config.yaml
model: "image flow-matching model"
dataset: "aerial photos of the United States (SatlasPretrain)"
train_examples: 50862
image_size: 32
horizontal_flip: false
conditioning: "none"
arch: "dit"
objective: "flow_matching"
cond_dim: 192
logit_normal_time: true
norm: "layernorm"
hidden_act: "star_relu"
head_dim: 32
fused_qkv: true
qk_norm: false
inner_norm: false
moe: "soft"
num_experts: 4
moe_every: 1
expert_mlp_ratio: 0.25
slots_per_expert: 1
shared_expert: true
patch_size: [4, 4]
layers: 12
width: 192
positions: "learned"
optimizer: "soap"
beta2: 0.95
learning_rate: 0.0036
beta1: 0.9
shampoo_beta: 0.95
eps: 1e-08
precondition_frequency: 32
max_precond_dim: 1536
one_sided: false
adamw_lr_other_params: 0.0021
max_steps: 12500
batch_size: 128
epochs: 31.5
lr_schedule: "cosine"
final_lr_fraction: 0
warmup_steps: 370
weight_decay: 0.03
adamw_weight_decay_other_params: 0.01
Rows from block 4 of a small image flow-matching model, named by matrix and row number. Rows with one number within an expert belong to one neuron, the router's apart. Each number is 128 + 24 x the weight over its row's rms, rounded and kept within 0 to 255. All counts start at 0. Numbers have three digits each.
Before each expert's rows are labels from the 100 images, of 14976 (inputs lightly noised), where the router gives the expert most weight on average: "top examples" is what is common among them; "colour at peak" is the nearest of a few named colours to the mean colour under the peak. Only what is clearly more common there than usual is listed. The data: aerial photos of the United States (SatlasPretrain). In brackets: how many of the 100.
# router: slot weights (model.blocks.4.mlp.router.weight, 4x192, trained with AdamW), inputs 0-95
# up: expert up (model.blocks.4.mlp.up, 4x48x192), inputs 0-95
# down: expert down (model.blocks.4.mlp.down, 4x192x48, transposed), outputs 0-95

# expert 0
top examples: building (81)
colour at peak: grey (87)
router.0:135150101091177161125098101143140098122117112129119151118093102058099113137103120137106100144161109131079152085097153119154129169174145101064123108129115160130129154118105144132104087075075092142103170143128133144135162144120174102111110184148128114106098139152093151134138133131086155141
up.22:124130132090127141107139121071153129165127112162159111119136111116111141143113092122151157126116098122105091140129118156136124135131114140188107102155121151106125136144100147128155113099108124066113154141093150116180121140130163090166111128128088122109118105161115110108130126113109113129
down.22:096111162128156141108136147130119111124076098164149162135122106148111138090111102148161152184119142119150130135109099105119173155103094128060131155147139139104092155120123137112116087099139122136092176151101122123147138126107142125126141121118170115139192106134134136152090136115128178123
up.23:116125111107148122116105132117119124150129093153116140150151089140147097115124116156148129090121156163137144129122091112140137067131139085171145074114108113165138133158122132134133132093144118143123078121093141146156083118120124141125095112175137068126130150180146094079131133172135137140
down.23:112155143122074116058099138118131111167147136140137096150126136135158097102083129117114141128163103165105095123111135125153157122087165107111111131123130137119146131105109126123116123118109100136101113125152108085109118064113156104112117108151116142112099144155093148135086149134134137139
up.24:136151126144094137122132083128102157128085116105141131145165105140149154145144137102158153080122093099121137130141123119162128103135134121113090108109134118162122122149103104117092090142141140080107125150128114137131140139116122146107136108182136127139145125145111139117085158130159080136
down.24:103142066171101116163111122119116135085107139106098130146138123118122120118176117133135118071133135096134161139131145120145111090137092165146097106109124116125119114127140086165144133080110131151164127132153135146216127084101158128124129099105171120144124087160119151159113118166154141151

# expert 3
top examples: crop field (25)
colour at peak: pink (28)
router.3:172125181149129111167113135102105136135114162115133098103112135156146108098116145131123094153154108113160101109120093123129112163124133141142126119136126092108115114114121170131096145166093164131151089135100127076168133131177076099146139081146127147133136078107147117126157102132100128168
up.22:089117157166138120128156177124133111114083170110135111106134166138141132178151168135136100093097127135139140145090174150140151081101118071154131119139125106148136107108122151127110142095130147111132140137121150141134105092130137113166095115099095146136121116106102114091101144115111163106
down.22:146189140128109116088120141119140132113124117131133130121149142119149116116137114114123118173124148145139101094124122106140106135067164053091118151109121120142070127113130117191110136168121144090109076193160113108116115107138135127102141135128169128127145152086134164137130151096115156131
up.23:121159193106160112112128130133129149096103135123114109145154137075192136138106135098173128126143105113105152136130116142110156124128109122152127102152145158121133108120125111150143165148138146111145184109112129133162142112127141134142131140097174133128119123180097134153121130107150098131
down.23:126125179126107121134149109132104116112194075137119138133123111120085130120138125130137131136131155106152116098120098152149177095141166115106121070115127122158141135126132113169123160137136159139114151114086115137085109130178095132101176104143104133124135121137183166137101126127146140059
up.24:120111086167143131124141148148139136145134124126111121163149154112114148141155132111145122099174140181127112130101115128121126094124177134152158135083103121100134149119152103126132078139114136154092144130130126164097097155167111155099149143123151104153123150120142115122154112093082163132
down.24:137103093136115135173118156161184154143141120135154087141139125119111129098098109094096149135148156114135125115138088132132107165130100126131069140156126151124145110069117099135101132099121134094092122126125136142092090149122115075130109129115109066157137132137123132144116107136109133185

# expert 1
top examples: crop field (35)
colour at peak: grey (85)
router.1:110136125162099086116167187146126139097139123103149117123203181158118156116136108114097158113096117107143140121147115115130141066104123158123100131118136108134159093131151111120161143163177145135139128109123104136159125118131133141146147119139141165154124124136139154129098125144144143116
up.22:135161136130128126135117099141162126182088118150114133152123156142144154128125139101140214090170145126123170151134152099129130104108132102142147120134134125127100146128159132147123080091132102130096140108129134111139136138123130121125136141187150120125101139132130117144121093160105131105
down.22:074102166146127121124139115107161105122137154141118127110145147131155131121105139113121154128132085168111125136088169137114118145142181117127102158128143110111118120134157111150062109119125098135135169169133133087096110135096140143138116145127102161143105143114114122128150119110118138083
up.23:109192141088119125131127078085110173110088116153125150101149106124141135176190126122126087161109117139143150131126110129130102113122099114098116174119147141115108157125109136107108157108113107124138139161136109075145102127120096099111115148176166163163110090154123109097144110124133118143
down.23:144154155129160117088121153129139110110099048137130127131100120145156148132125160120142150129101150126143159151146133106118141106158166107168119169118112127146174127122143124136119167115137146109100049121153139132107096112145105136156107118154109177168168207141136147095116133145115118156
up.24:129154084120119147179144116089137116118090189146163141163111116104112146133143171123117156133113113133124134095089158121157092136151146123087109154130111131129189134125143166127075079110103126141125129095148089118125122145126141127124077151123069150152135070151091097130134098132106138086
down.24:100116122139128122059109111138101147083115127126108120145118107089109159145151126112164147150112117111124150150087149126149151146144124118116122141130124142137138115152124169135130118132121108123153112088165130174130100148136146142128110124121135168109156123113141114122061121115150095165